python train.py --model="self-supervised audio encoder (BEST-RQ)" --dataset="synthesized solo parts of chorales (CocoChorales)" --train_examples=39062 --n_mels=40 --hop_length=160 --input="log_mel" --win_length=512 --codebook_size=256 --mask_prob=0.05 --arch="conformer" --norm="layernorm" --hidden_act="swiglu" --mlp_ratio=2.67 --head_dim=64 --fused_qkv=false --qk_norm=false --inner_norm=false --moe="top_k" --drop_path=0.1 --num_experts=8 --moe_every=2 --expert_mlp_ratio=0.5 --experts_per_token=1 --shared_expert=true --subsampling=4 --layers=8 --width=192 --positions="learned" --kernel_size=31 --residual_init="none" --optimizer="soap" --beta2=0.95 --learning_rate=0.0031 --beta1=0.95 --shampoo_beta=0.95 --eps=1e-08 --precondition_frequency=50 --max_precond_dim=1536 --one_sided=false --adamw_lr_other_params=0.0021 --max_grad_norm=1.0 --max_steps=15300 --batch_size=64 --epochs=25.1 --lr_schedule="cosine" --final_lr_fraction=0 --warmup_steps=760 --weight_decay=0.0 --adamw_weight_decay_other_params=0.05
Rows from block 5 of a small self-supervised audio encoder (BEST-RQ), named by matrix and row number. Rows with one number within an expert belong to one neuron, the router's apart. Each number is 128 + 24 x the weight over its row's rms, rounded and kept within 0 to 255. All counts start at 0. Numbers have three digits each.
Before each expert's rows are labels from the 100 clips, of 14976, where the router gives the expert most weight on average: "lies over" is the class under the peak. Only what is clearly more common there than usual is listed. The data: synthesized solo parts of chorales (CocoChorales).
# router: router (model.blocks.5.mlp.router.weight, 8x192, trained with AdamW), inputs 0-191
# gate: expert gate (model.blocks.5.mlp.gate, 8x96x192), inputs 0-191
# up: expert up (model.blocks.5.mlp.up, 8x96x192), inputs 0-191
# down: expert down (model.blocks.5.mlp.down, 8x192x96, transposed), outputs 0-191

# expert 4
lies over: silence
router.4:134114128137114103130135154093109087142124159152162128095146142143147122106119096080136123147157178091100107101093138155135136139144100105128111163133140066121119147145151108167108140140125154127121136142132141137124143126124124132161132102122159139147148136146094116153079094111091138196120162092154134143148124126114088133136122121145169076108099165112123137129146143090088105148123145167120115127121124143143149131141150184141150132151091135109120109152137103115147078178127132139156130149156142117128122152105093118133076098146121112131159124112139161140169178142189119070
gate.0:138101134102116105127129125150100112182120135107175086085112138117140125119112158142135161093148106154151132116112131132234117171078137143132142098167136171142081181103096126091147150125118130110116140127126151116149137121122125127116159110121128122118104140153117146111147179144126145081123117122158166113179108134116157148127136110083110093122118135129108115133136107118145145124117129112110116108146149159124094116088113182131131128119140164142175126104132106135144136149152137120160082109117094099130100163108147163137132122108065110106131114106151104127139171116127114084
up.0:130184137164152160123110144143117122082115126144126155165137122111115132141116109111107109114128163080136175136130160122081133089136117150121166133099132150153084116134156098160124065128130148116129135133095082100121091124160105128128102122155126148152148129146091109175125110113135115125095177142135107138066113139088126124176131149184139131106164154114105097096162129139150136132165105108139129131143131130086106128098112107104169129152095111147098132154133172169138118116104130079140138114102138140129122160142101071108144136110168126155097139126105125135089132147134096137
down.0:112117121148131112118123105134162125161116156117150145105104113128100147131109126124158167156192131078156146091147142113113130155138151139149118113091058135124120117100153114123165148128131146115124121146110062157149083151109122119155110154150117126135125148127119136135124133123133126131124158143116153119064133109113147149161153133133137103140145084163104182103130120166110153132150115105160091155100103154110135120189074131115128105118075112128146126154162106116123091129146111116086142146099097131103096120127084121120125162107136140169107127076165158167123101140146128089
gate.1:114135127156146096154125123149137106103117134113115171111130105166106163130138112130137129123115182137162117138098106122096130098120165101129123111097125115142139110149141094108129122140124089103140115113154105166128135124195159103169177134106134155157135089144158072108132109105080146151109134113147105148111182124153144078136153132130124135126161127142124148093095150145133169131144106149102135143069140099111123108143148157158159078125154101119180128118152150124134121158115157128136135091119114154145163170171127104091113120123161135127129142107158139150106079066133135117
up.1:116139140117166163189122133100130130152155158123123175143139110127125080108168143174070113142132153104143120138148149126146150130158124128131102136149134145173109150102124174145142119109111129114145118156131107091091186119093130094116110134094105139136158078146160116126132112133135087125139167111148110143200180135124110110097112092137127148144128085113109164138110127170094132179120128148107156125108133130139124110185140144115161091117125107132153171133173145100116162146139119133142102146134122142130097123090131115151117123129154117107118105097111062139130124159116138117
down.1:160108084120131093146133178158142143140104109144121126123122128157124156148129188114147114116122131083092088129120102149144118110094141138091101166113073104170094115127084048156125155085127141171135127104115107117153118149179142142111122132142154124110107124141108120145113106122128134160142128116136151145121084074124154091162101119114114169111129181118156111152127131142131085139123119105133131138124091135167151161133152110138092090143100085145132126134138147126128113149109123159099123106168111131144100128141090129108131165120173110112126156136147140169133144140172160112
gate.2:160125167127096111150169101152138162133152118125152122109128144104156124097139092109092141135140082109140147094135132161138114141121088110152117132102124084107114124174132098142137124105104088109136171083132161174140119107107144122168145146105154150171122143114099125118168119102121115100116110110102099104105120119166147153173120092126158128153154177122128139110129157103110148121150141160131139155145136122169135164150117171148131091145128126161124118125143113113149081138151119078085094152165072155100132136139139078165132120130166131116099163155126104114124154120146126079
up.2:094110150134090101142084095133130132089116140104166099166109106144133125106138131125109126103117105099170134086150159170074107136121103111107128156164126149142099083125170088175149152153134141115107134089098188126140102135113140103114114105149138159198123128121106138133089085172113170132093137113138092138077130150148120152124156095136134137125114170146136120145123139100103141138092109133137100136103166102132151128165124118111133101138135132136156162125148094163141120133160085133129097170129132145078150102141124107103123140107132119126129142144117120125078133155146115098
down.2:141127128157093101135122087086087124139124091137149150153121147129135112107151086171096136121134154133144113094144119119134119125109105143151114119096113122134162135134158118078122135093125131173135138071102135164155130119148098142084139089139118145144111141121122158192161111116136105146132167126191117068123169118148138133155116113095135137117091168107156104130125134130140066116129163104100124143146110169121119138121160086161145082114119129097106113129144097181108127149155173123140134149162127124136185115130133092136119114152135158113113142141124127155120096105156172138

# expert 1
lies over: A#3
router.1:119125120140127146138063096173143146139143142104083153160162125163091099122125100157143137128109108118130138188135156119112131111135117142162147130125139158149145143141120100142119178155125136156118124125110157123140159114142124125175134152108078135137119128107095161137090074092155150100119160130146140157135181123097096149154110108152121105106145150147142161110145102141170155153149151145150127134135109148158132136114105099116150161148132138088106162148153106164080128087152138154098131124157149177138154108159162124083132155102124131149111136181150147146087133151107118153
gate.1:158093186095142129114128131183137150141089078113130092142122189144155165136120121137148165140111143096114132114111123163133149124110112102135118180114125118101146110133108134143128151103153167087124148094116112138108146121148143121111138113163121129098115145156119140146104135142140127134134105162115138123148146163140105158131119124131135177135167137106123072143152094143126124112121134149083119122105132066106097130123156126121166116101116111094106112112125085113190133068118154146132125123141186177085132145149135122130112141121115147136118128167105141135143081143120153059
up.1:119137133115127163139137128131112145125115064110130155179152190114121111148125109092062128129147148081102097098144102123176155124146090112129143138141141104116156158113161157123128126143139161143099134158113127150140146152121156091109152123119137105113074140142105148112072112180121117143142155140101104140126151111101108117138126093117110152124110105106068124178157120143105103133121142133161135140149135138089135125133154093098148121142152103129130132135135109158171107152097111148172121097103163120126116152145172120121140168132116080145124134126189147113125087141098089144
down.1:094135147136077121141129134139105178115118166110122099131107123131158131128132120090107130135141122123136111122164074143139072089126164118113125146156124132126091108111179116098111139152164147145157114164147127175151101168148154121076147109148126101090139151153113133141073075174122114164135140116128091126124119146179128146134090140123102091116149151163113110144102138111118104167122161150165156102128184145141109138127108109132126121108104134092099126158119108127079113109151108117145082120109123123108125149096115086139136145133133116110126093109124050136118129112152131139
gate.2:093122141121136092142114139137143149140104068138113118133131136183128165126146139131121110119147130133101104104133125129103139123124109114104118123140144152149138106137164151126110158083119047114118095132117128133125128138159151102125155122142125167111135135156156117093154086106139096132170191135127123106123129141148076149187084117138133120132134107134089129116114103083141140111132115095126083150167117104126140130119144128092072143171151131127135106084118151146157117159120156097140183110150122178160154130081105117115091124139125146118116106150130172165125116072090132114
up.2:138153122122104128124135118159077152172163097100126151119122162120081121095138133163084103129117072149099118146094137133148154133103129151121155138178130185151159145113113115121134106100140099105111103149123178129161156111131086123112093148163124115142096060113134115137089157121142129101122166157120169128134112113123178120118131123118125133123086104135142101140103119146110130120124146119141135095138146117163146121113085113107157145114177105100150082103161141163119089125133139155146161141147172136135147078156108092102103118131147139079114115127134121119104112105126124172
down.2:099134127138113121128142147128088141102146167112119112125093150106133078160189134124082077149155149154144153106135103136145155135095115110123144101116124166126142154092129113107116151138126139129114151074134167120156181111131136107172172083115091150129154133127127163163119139126100128120116108139104084133117145124100140141124124167097113139104089094119158092127173141117093138067090141143156124147145155159110126112155083140132130161129135101097107148095123101125134151119134163121122136126145188103113133138125114146130112107109130139142137112178138100099073147154115172150
gate.3:131155126117123174130096069176143139148149169104115106159132123140089076120138112124102099115156183140073148160102115154116143105101122113132114077126121100078122124126111101117129128100126125116135133134089122145127113154151147090148121100174146149131154167172133098119112127115120174065161157114142137106150147111137136165105113105119132108158093125090137119146177148121136092122105144138111107136115105147121110115105124117133138080062145168122118117143121111088104125131167139095119205164119124118125114097108118104103122114137118108133110110114138149142119107131101125137
up.3:133157162120122137114165151144055138144103179120126142096125141132061101140170157122118101130134085113139112163140110149128107120120146183129113096084156138128155152122098132126133110124157142108156165113146122099144176134156122135098117117108128130136130116155157120075146106109131146121086100181109143156124109119137130133125098112151110154142118162134189167078129161125146136142164161106099133140118166139109141145169132124113125120120130096128112132088123134150148142115114102121105165128125132089178110147119153096138156163139109155109127157090071138097108098131151138151
down.3:125143118109111101107124120117176186126148136130104157154116128130162149113121141117087130124135136149142165097147124116128121129096097161176147132159110133107131100129121071112142120120135116128121145130099131149150105121139101184093131169117140111133113112152120152111123113097123117135165137164141155112131169158091108122078141119130145149113134154141120135129093134133111116178129158119151155128102133115111104092097126147161096156149136089137127083135122148128167141105159136143131125172069137125087141134093127146143148122176086134103145075165124134050169088139094119085

# expert 3
lies over: A4
router.3:111169107137156134126072100169161144154154150091100154158157145128098111104120105146143128140093105120115139187114125131127098100144120158172130142104136144139128151134136124158117171153144107135118129116112148077132132124108108144179157138113059120152130137103097164134091082110158140141113156109158127108146146119090107144144087110114121106115139148179143165108138102132144138156148106142155128146148106133156143128110130093115143156146126140084122111128123102117081125081164142147093133145149150163132143121138174143090177168111121109151129121160121154151114104159091114157
gate.1:084114162161190114117133113098133146101143119133140146149102174117084121146073178105117107119127121145127171141182120118153111118161132101116158108112139158143121128108088154117144146109131106129148155124145162107134117119106126126122111119082103155100069148143124125178157067146098102146161118119120094134113120100119104128143095110097129154135164122143117114121136179112117086124121096117150095133105167166152077092141119168114122119126131140113133111141097175126143108103136096128129089132094117120104135165137135127126124116096071133110135091158132132100094156110143113112
up.1:109092084087170105103120134136167111131132129136181130148087164134129141094104086111126131104168102156118068123154157104136149153116165183143084106124138165141125132135126164125102095097128139136163111146150101146102146130080123145121171153157115121151127126109130139168148114142149131101105160121127128122092104161140171120118111146087142108099161115131117131144174121125153150138128114106107136113100100145094127111102081165075167140138112119156111156109129161128126137122173111134166126122110150144152173141077136147137121132132114112090134150107144105103158122108112161106
down.1:146134101130103178164146123175112128116165147133112153111091113148127140109158178150124157128115131110104125108148156095068094114128132144118123131139149135115133118112121053088174147094132119115125099143099123158145146116129107131105105147128125115133112171133173068117104163128151113114116145143143186086113127151164101109128106154089134144126100089159125144088096102180099155124146129127139142132093102148115118097125107150125115150096102138145124116147118105076127139138099111149108146119086148142094191123119116141111145129118139157119090128201126126123144117127128124115
gate.2:147133079086103138097137106147152109147099151117116135122076119139121127135126152128145167110164118153109137080171159067133128108088152152143126129160137125078111162120161068079140117138105118120121147108149130128135125115139140105135135122102114084120116109109091120101137135101128130140126127137130166165138125094132127155145167162114112122096118147105136124062111148119137136115185106140134125095127164159118137112153080131134157168165151140103130077118116140107158107141135130101113177089138140103173113147121119134121124136144165106113130170132129084099149147153076153140
up.2:120097133127114093139138094158115121117119132155135121172151092083115119125068117077154128146118087104136170154110117137138122117131138169140116131101117129107092089137173125136149135085125133142087085106171118137139099095152132138132136124146162125116145139137101113109128118094186155134084155104103146150122128143144182141089150103131072112125115116095098136098108125110130168117080097133130142147132127147106110119140107154113107100124155141151122131131094113172116183147140136123087113169130151113115140146130151124156170124114165099152095106152077117089148128120164158152
down.2:119174087140142132123085096093114109124166106099123125139103116075123137114132117116153173140132117107099142171160114098152105126124103140171145165155144127117127130133125112115125125158156143158145153124146120124137156127083109155114095157102145117083096151147144121092130130117148091140145140168138128125078132148108133118137150132139140132118124097184159113130126139107108129148147129145166172119138131111116164136096152170136134115201142111105157143118092108109176136120099114148108175124116136154138096084136113114125105122071144133134162188098138089116131138144068145092
gate.3:152112113160113131113104141125095098103147124125121129153136121107110127149109100188113137123123140067100137136122124136115145078127186114131147148125157113100134110151105118088077084153102112143183112127146124082096109153153135171095125176126138118131146148135127190120137103123147087152100089115146141122107141130135085140148128093091102159105189113130142135136118144142121128125118120094091128140166103118155124143104127129120132141087132125141154113146105104101151095164074137093114110145102149117116148119121115116094126153165146138118101142125085086114171134177160113116
up.3:118158171145117108149131108158121133155101147129142129108142122114133132101116135074184146151149146152124157115139114123136163149114050159139115145164111117097123117106159122146123138106154134196138119104102112102137104106170126126163140132149138094087107109088092087139110137120144160124175146161089127140134097110146119138115142140150111156183094123142141113109136111147147115078140092154117142133070123119124078121130131152130114099135106123114117156111147123142136143064119139149115169154155159071159152104146151137170134114122125105123144134160121121129168155119165134117
down.3:148145064163080095160123137097123135100163119119128119141141157126110112161158110157152121115097131147138167135137096131145179090109127103155102125109123139147122144143109113128181172126131144142162178155118146121138114131150088145132095163115112103144160094141145125135123146118138111122155097140113164157119157146086092083154147160112153160160080124117161108153129113140088131151101125097131097120108125150134127130135140153133158147139152157127122075165162079118128168133105149127149110126130130138110112073103166125109087135129118098172122128140100102137127088156133084148

# expert 6
lies over: D#4
router.6:140161107143141140167065095161143183135157151105101153163186147157119107120134101134149131128090111142131129169124125150118108118130117168151111140129141145142163146126139121147106176153128092140119119124121136104143168117103110125167145134100052134167136143099108153134088113108154142133102175133149120119133142118098101149136110106117118114098143150151142156119146112123134142159147101143160131141144105136149141131111136080099146149110110158108101143148153118145077123093155139148083095143147147175145158105155139126094148163119134140158104120163123160148095107169075110140
gate.1:163124111120144128140160116174136111132068163128176149151128111142148176107133115132128122104097149136193115132106119129111126132142122156134148133150107113164167105122134142152122116157094141119123123108080130139119084142112127147130106099127081140126136128135128111091121137115115125128147126146061072094119139092132143148109124134168096138136082113116142141096104149089114141111144110084145156144118113176147083119126117156077089141102124107161112115130131122136129132058121158134138122098122157139116106151139147119110128135078171153098124140107131087129139119099071124065
up.1:100185118106117072126111182113125146096162109103134160118120141140120116139098172155111128122199122168107125096116138118109135135146106118130155105108123112117161131128151142125145126150118150131163138160150140112103206092160131110125152122149178135141118118169106185137153131129148159102135104190102096149116147160099116109135150095115172112114135139175085101113148134149141121113159122133120157134159151124145161126131132118149147105104121136126158121100114136142143157158127138103144119157128091095111086108124104179157111121150106121141115136163096142115157110149151162148
down.1:141117087112099106140110098148136099120151159130141138117169149114123152167111118145148133157168102067157130118143074123166150121136115122109134148143115134142138101113121132159105124166128142145162134181107138155121134150137142133121124107168150112105165160164095153139095087104118144126105150180121143075059110127162106142079105133130125116102175113113141071093131164123112118103129144128157143088157131103158089171180108158123157124109107127112096138114137110102130136155158118156168119106100127130111120123118116120129101161143116118098131142135126151153169135120132170108
gate.2:133129110119120128115110154120100130133125111098129106081159112163123119130119111162132135096172103102115149113126074113095170078073132107156157105118103116139128127108108121138127116159089091132138135148128088155159146106121150147155073112127160155121133177195162153150137132138131130106138134117118108119135118149119140137131151097162105151153119121108154116116136101171097111075104159134141092157155150130139108111128180129169096113181120140113157100144163096186078112133129147094160139133136122148118133114138157130114104095152132129125135125093113132132138193108109125098
up.2:139135119090151121111137095129136137116107121159117121125143143102168131103108138139127147170141129115135116093135108154130146168142152091117130165154139151079114082098104136131101124095118156083121185089088124161102127129162137136118152120142105118188148078119121126106144098132141100111135131119150140130127098126121140144122126161103106128117101141144112133128086104097149097173118164094125143125168106125113118101162081095078138156117122086131080158143133111088155142130092110151129138128072129081151127138091157117171137192090133101129138170122102125124148107128114120111
down.2:114139096128134110120142129121099113112137163110128192169127131172119086128084116138096116086136131102116142155109139150121118125136097144102144128152117094092096096125137120125101167126106145166123173123151118172122106139134074117176107091111132124115095058165104124091118110132125134105152133123149122152121163062107162142115099123121116164119106135116105110144140101119097136123106138123136122165125177159088177155178151088134109115098127091070148126173127140200125148126137127120117128099143111138098130147135112132120134136140102120100123125158107159113118125133127114113
gate.3:167125116105121089085105141124147189108117115124082145127106163167147106165112142125149136116157123121113090099144129146145137140115129134140125114157138131144122125123160146097122171118114133156129142097121109117127137124147151110119156150138137129110119109163146133104160133114093105181159135141127155144132149148127131138130158151099109134135146116085114161138103134149116119105166163132138135152103119091142114120141055151146110145088106110143167165127080152061138127129101139104184129128090089142111077143133169132162120140113099175140159117108096170107104064110159120113
up.3:112148116115101145120151137083111113127128157142137102073140139158138143105095151124156093121143130122154148158109101149105129086103120118157141145116129102090123151128112122115093079131112135104154129142161144155077150099112141133141121077121151143126076115138125165175121115125141153162117110079135110094131116141144129104103127164105128131101152103104126119155147134111156096142124126133084200071104146133142159147077159141153101170175103133114106169108126114170096092138123106123135140140141142135108183113096141188133105150139135126146097122165141133140157130115120109128
down.3:095099158142086091178144059137095142126125114119163172130130135101090080082092106146170148127128130126092102098137136131141133156103147138145122136165134109127080118109120135147123124126151100168134145103132161108183119125098135131129099147142122142145099132141107149123150123124168081128163153103147120138126118150134112110133119124165121126125123134104154179148072098101144120145144134131113111157145108083123104170190098146135114171112145129098179092130155169125162112118123112142136165106089150159158129155122141127138129145132127096155106072135136124143128108113140131140

# expert 7
lies over: D4
router.7:121154094122142130142098107175115173133150149077129150158178134165093086146149107122164140182116106111094152166150103099129162129138131140140119104089121143158149135138115132144118178149145104129113122128132131095149141110117129127142154140090101137124145149096105151091107083093129108116119135109143121129137143123098126137154148117155120110111133137170127170123159105156154132159142148139173164119137117145151112140108100074094094159138129146120109116119150107139078118115171131153112096134139136174138127121143137150051080165114119132164116133179111110136123142177136096135
gate.1:125083086173124145106111122148162129111129169116132140172102161139107130105105190126119108165161119134116155117164123122132120144120132113135143164178110145167110146128142155112116160112138139062179086142120100107139176116149131115145137161115107111108136083096143127163164189143109156131102104102125102158158132163137109146123119103124150128111150142136105125149087127094087111135150134132148105114156140142089140125137091132136114093113126119141110139135099179122127164134112106134135134135168145108122120133142098104084096178108126102084157105143134117099101163165149142118
up.1:129104108105100123129170108108150157187121128115122110079175135100122146087093112137114110129063120109110082143136148120131175141121113156123105136137119120106130102148111166143108100140101101145140136104139139126175113156157144153129147130110126124122103130148168109093130100097136089151095167131182139077111140099137134139131118109184112132159075101105163172107107140101185142147102131110137094122121120166160080076113159125130114146148157132104110134148143127133140151108144132116113109104159142148135108134117089107114152128133102142157134142115086180105123124117113115138
down.1:115105118079167128134097106135146163125122076107147151131127153096128124134110149121099111108117100156152111145149172106124124166140086118126150147116119173142109142137106134162123159120135071125138106067115099113131126129156096130139148131112124159138082107130135152141148118140113132118149093115158113164113138147165139150113179131123140130105141175154130119166139108100134080116096157124129090115137136139101138138152084138140135138134072137138131168087086137104136152103070141113152120109170105169128079153159169105121107139110111109120110131116115151137191163092139100133
gate.2:117130071096123134138147132141121133098099136078125086133112105115125145168127156138134125121134170123139098157117114075111178150101123086078133127147089095086137103118121118108115084139083168113091099111142099065129183098120138098108095127130155124082124104146110130123170121143160164121115142137129099133133124162137130115119114156125115113095153145129104122116104168142138168089118190145146118154129119127096128116166129143129093125136110159126183139113094139114196130157101158106125112146137117148132135137122109112124098116140093109108114140122097123108171118138109105130
up.2:083170099132101120138142157127159119078093106133062129137152171115134157126128134122154141104180150125127184133090128152115112138142120127104109148123101155143109189093129164116101158147127157116052140130135092111164124139160123148131130209126122147133146111113146152130130114114113132111109135106130093102149118084120175127111108129130109149123136096090142101153140108094121126106135137152120155076118143139144127110151143113117109153147119141137150088131146163116137127131130148147140129111120107122145143120058161117102146139108115095149137100113170168154156120101162112143
down.2:172125119134138087139128135149140111143122133145098166119130120114122188082155084109181151156136153090128116155094136109139143112146153118146083144154151156134101147124114141120079132144135150201166116128121081130115109156130137150156138155088109142121116144142075103127104152135138109106108123141127093106114139128109125098161137105101084105075106160108146159126141114117097140118112147135129131099124133130176152121199105136130136179103123117129184112128136081116117087119126102109141121089096129112133162137136158122162138126088114104095157130157115126158130100111136143136
gate.3:148146103107088149102105144102080105143145151088132127119126099129131164118116095131100111161126121127161153154103147140100067150138106115130077129133095104108164097124148083127107090102106134058141135133127146134119117104089132110122124138137122111141149125123138145113158159122100115116134156159101140136158081103124149122107153131109162149136140100101132144117149146167130161047126147109110172131138143152133113123129141113100155101131132115133084157156107108120096129163151063089129124151136133124121132179186165106124107137125150127153114128140123088127074102145144111133
up.3:140148123122120145112060096101100116132122143100098141140145099105152135104105120102108094155133131133177143150099132088096109152165116097097132160103102113117129128112139077115150141127108142129152123142139152131105156137093155084109155132114114125135129121130131124100157148121129091094178135112109120124177100114117141126114114143087154131143165132131156156113185133176117133067168133156120138158130122130126169127143088158104116116108081125139080113150106079150149112158130048110143157136129110110143137177154132120123108129104104125135117161145155147134088133140164130103
down.3:107136125150147083126111099141136126157106153114102120137105101150119098137126155092108128105141113086136141161098124150115118157143168138124137161072162135155185136108167090098137169091153130168125119130159133130101098121108127143159158119139127116129127080070126166149127096108147103152121119122127124132108166146131072136113135110115159094145121129133149113117126145120116105091092137124124135166115125096152134145153121132137070132095140108144062154138147114116114094149148129096160154108166153137125098149144132135149128125135119075088072062135107106137145099129109136150

# expert 0
lies over: silence
router.0:138073129144132141149152135128142116116130103169138130081104106104142127142145114094160142113117116176153083122122102102103137105164114142132130082118145166112137142150154112115169083134156123146117095172171125116128120133140098119106135142139156151139122170124180101130192190129139147083133090150129154113162141126146115120133122125083141175137137113134142119128136118106160139102130110070141113072131126125099119131111120134114111137128113129183096136139129136098177169132095124124131118141095138081132145110122114162173157140140110162133138076099123110115134101095126126177
gate.0:120088161103071119099170120155108130135130118135146144109147175083130173122125096155119144151131166128108141150142150126198154095135182147137111105099120132135112100155149112120115103107092153166105135138112055137086127137116149136128145130107109133125152168137108169141110160102113146154129097126125142140091133123123167128133145119135167113108155098115116142135102173143105093127119117177095130141113161141086151146112126107146141126095140117107165104148143133139144109153121097081143124112164135118128138141149095141099135146141133105114165137118168137113124170175128186100
up.0:152108117086074123140098129121125140157144128129143177113126171127088115135151180138112131140067162125136120176140144126140108125135077118113123096102117163144064141138128122106105128120117153152141140098089091140129162137146146109128067120122166103116122152151120112096145151152132157073145124121071121098124125131150160145145123101151148092120126156136130116157112131161113093147116105129148127149098116142152114151172125126114124134162152138121134165123126138125158126139183144113149122071134145110127113157131125095138143141174134142082159155165118185148099134120091103106
down.0:178131135128128093123119131087111163140133093105107148103123104143128124160129120149096136158087085131147095106150072076130152141152130109127179093119123132162140104117147164137163173095102152138076100129125107094063140119102145116127135189131143135118126193129152131170135135144109166124153115176161117110158149115108109108137117139124124100165152118131114115150127139172110136141117121111131086106110100113109101088100125132113136130156124096155154144122129126111125154129116153127150091124155112153108083110101115177120100115143135126146132137111131110106129095186111145098
gate.1:119138091169116094124135143123089130108134123111102109184123135124130140140142132090121153135153137100128102128155110139155163126120142153101137118141123086140096150092143154157123150103133112130166111139081109120112088132120120151139125115093074106139143155121135115147138114168106128160137156131091109137138170105100130131144092143127139118150172127148131115119108163129100166135113096165109138152127171148055095111136131112141165145126105097118145095083104149121130097077122155132117114141096130096129129131104075081109140143100073139111196100141149123101153148090154166128
up.1:158104150104154128144139117098120121160130140110139117102118140096141170105149182157163124155142121149110106169112115110143114094132113083117117097105092167123165086112147134089134152110090149120088122141134188114135183098111092135109106170141154104147101097162122140127111145112148133115143139134164129128132101138134103113104126127184120139105122097116149145163135109114172127106133135077137124127160125130116111138151160124118093142115092148094139157182104112142106162116148104078150124101179147140113129111114152187118129153133174158123120147155105104126110128161113150103
down.1:144113118142130155093168125114114126159113102101132160146125092149168123095090147082124133137134119123149166150094141164137144131138144130118156139165104096138096110095131133093151166097151132124109120152136174103141142143147127130135127102102110133141155095116115161143076161138129162116121148109102132138143100150118099167156116127122155144142145128087119096089171114133139168101141086152133099121141147139086106106135089123125148133160124135125144154112117120098102123123174167110046184118105144096115090189114148131127139117136097154149140176146145106120164098160130118148
gate.2:130124183134098098176074175134096152138121094122149131147130084112127119132132152172100143115164142138103133142147140125112130182112130128107120128124117151106161165158116107122063120109083103162136100160114113169140157111162127101124152143153119105140129129115093119175139132154111138128170139149139146133140162156136134119103152084144114103131099124086102138126102118146140182162149131115093118109108115087109123139113128159109099144110137137174127127098148129152092109113153147107087170101108121112142149179139151128154068131116144106135121093145118148118128122164170132159
up.2:151125116157148095156107127150110160126135136109126137110139089128125106138087121118160125188106171111123081109140131092169119181105112179140172137133122192093129085104127132127143099096144138121088158177130096171093121114150135151097142145110147150166150122108098140156129116122083156119080116127156134108111171122110113105171111108162119150128131119125140125108124115142113110128089105135169145150068100143093128150101138121144171115126152124157126120117143092162153130138159089156144121116147165150135125158118124095119121100137139115160142128133145151144183133123121095132
down.2:103049108156156122128120147137137139106092159146131092123126132099183141120096085181111132122115158098138161144075111106148130116165120158155151142127113140153107104113138119138116133108109161127095097179152153158131113121144138157171137149122162112123126116148115111131145083150129129136140126150180115121130117125184147163117092155144184111108139152083117135100089132115129129144110110098143103125135138132113081114095116170093171144107148140159153136131136164110146109140145106159120111160099145137120101138145135184121131144148153116125114134080124116140120121089121100082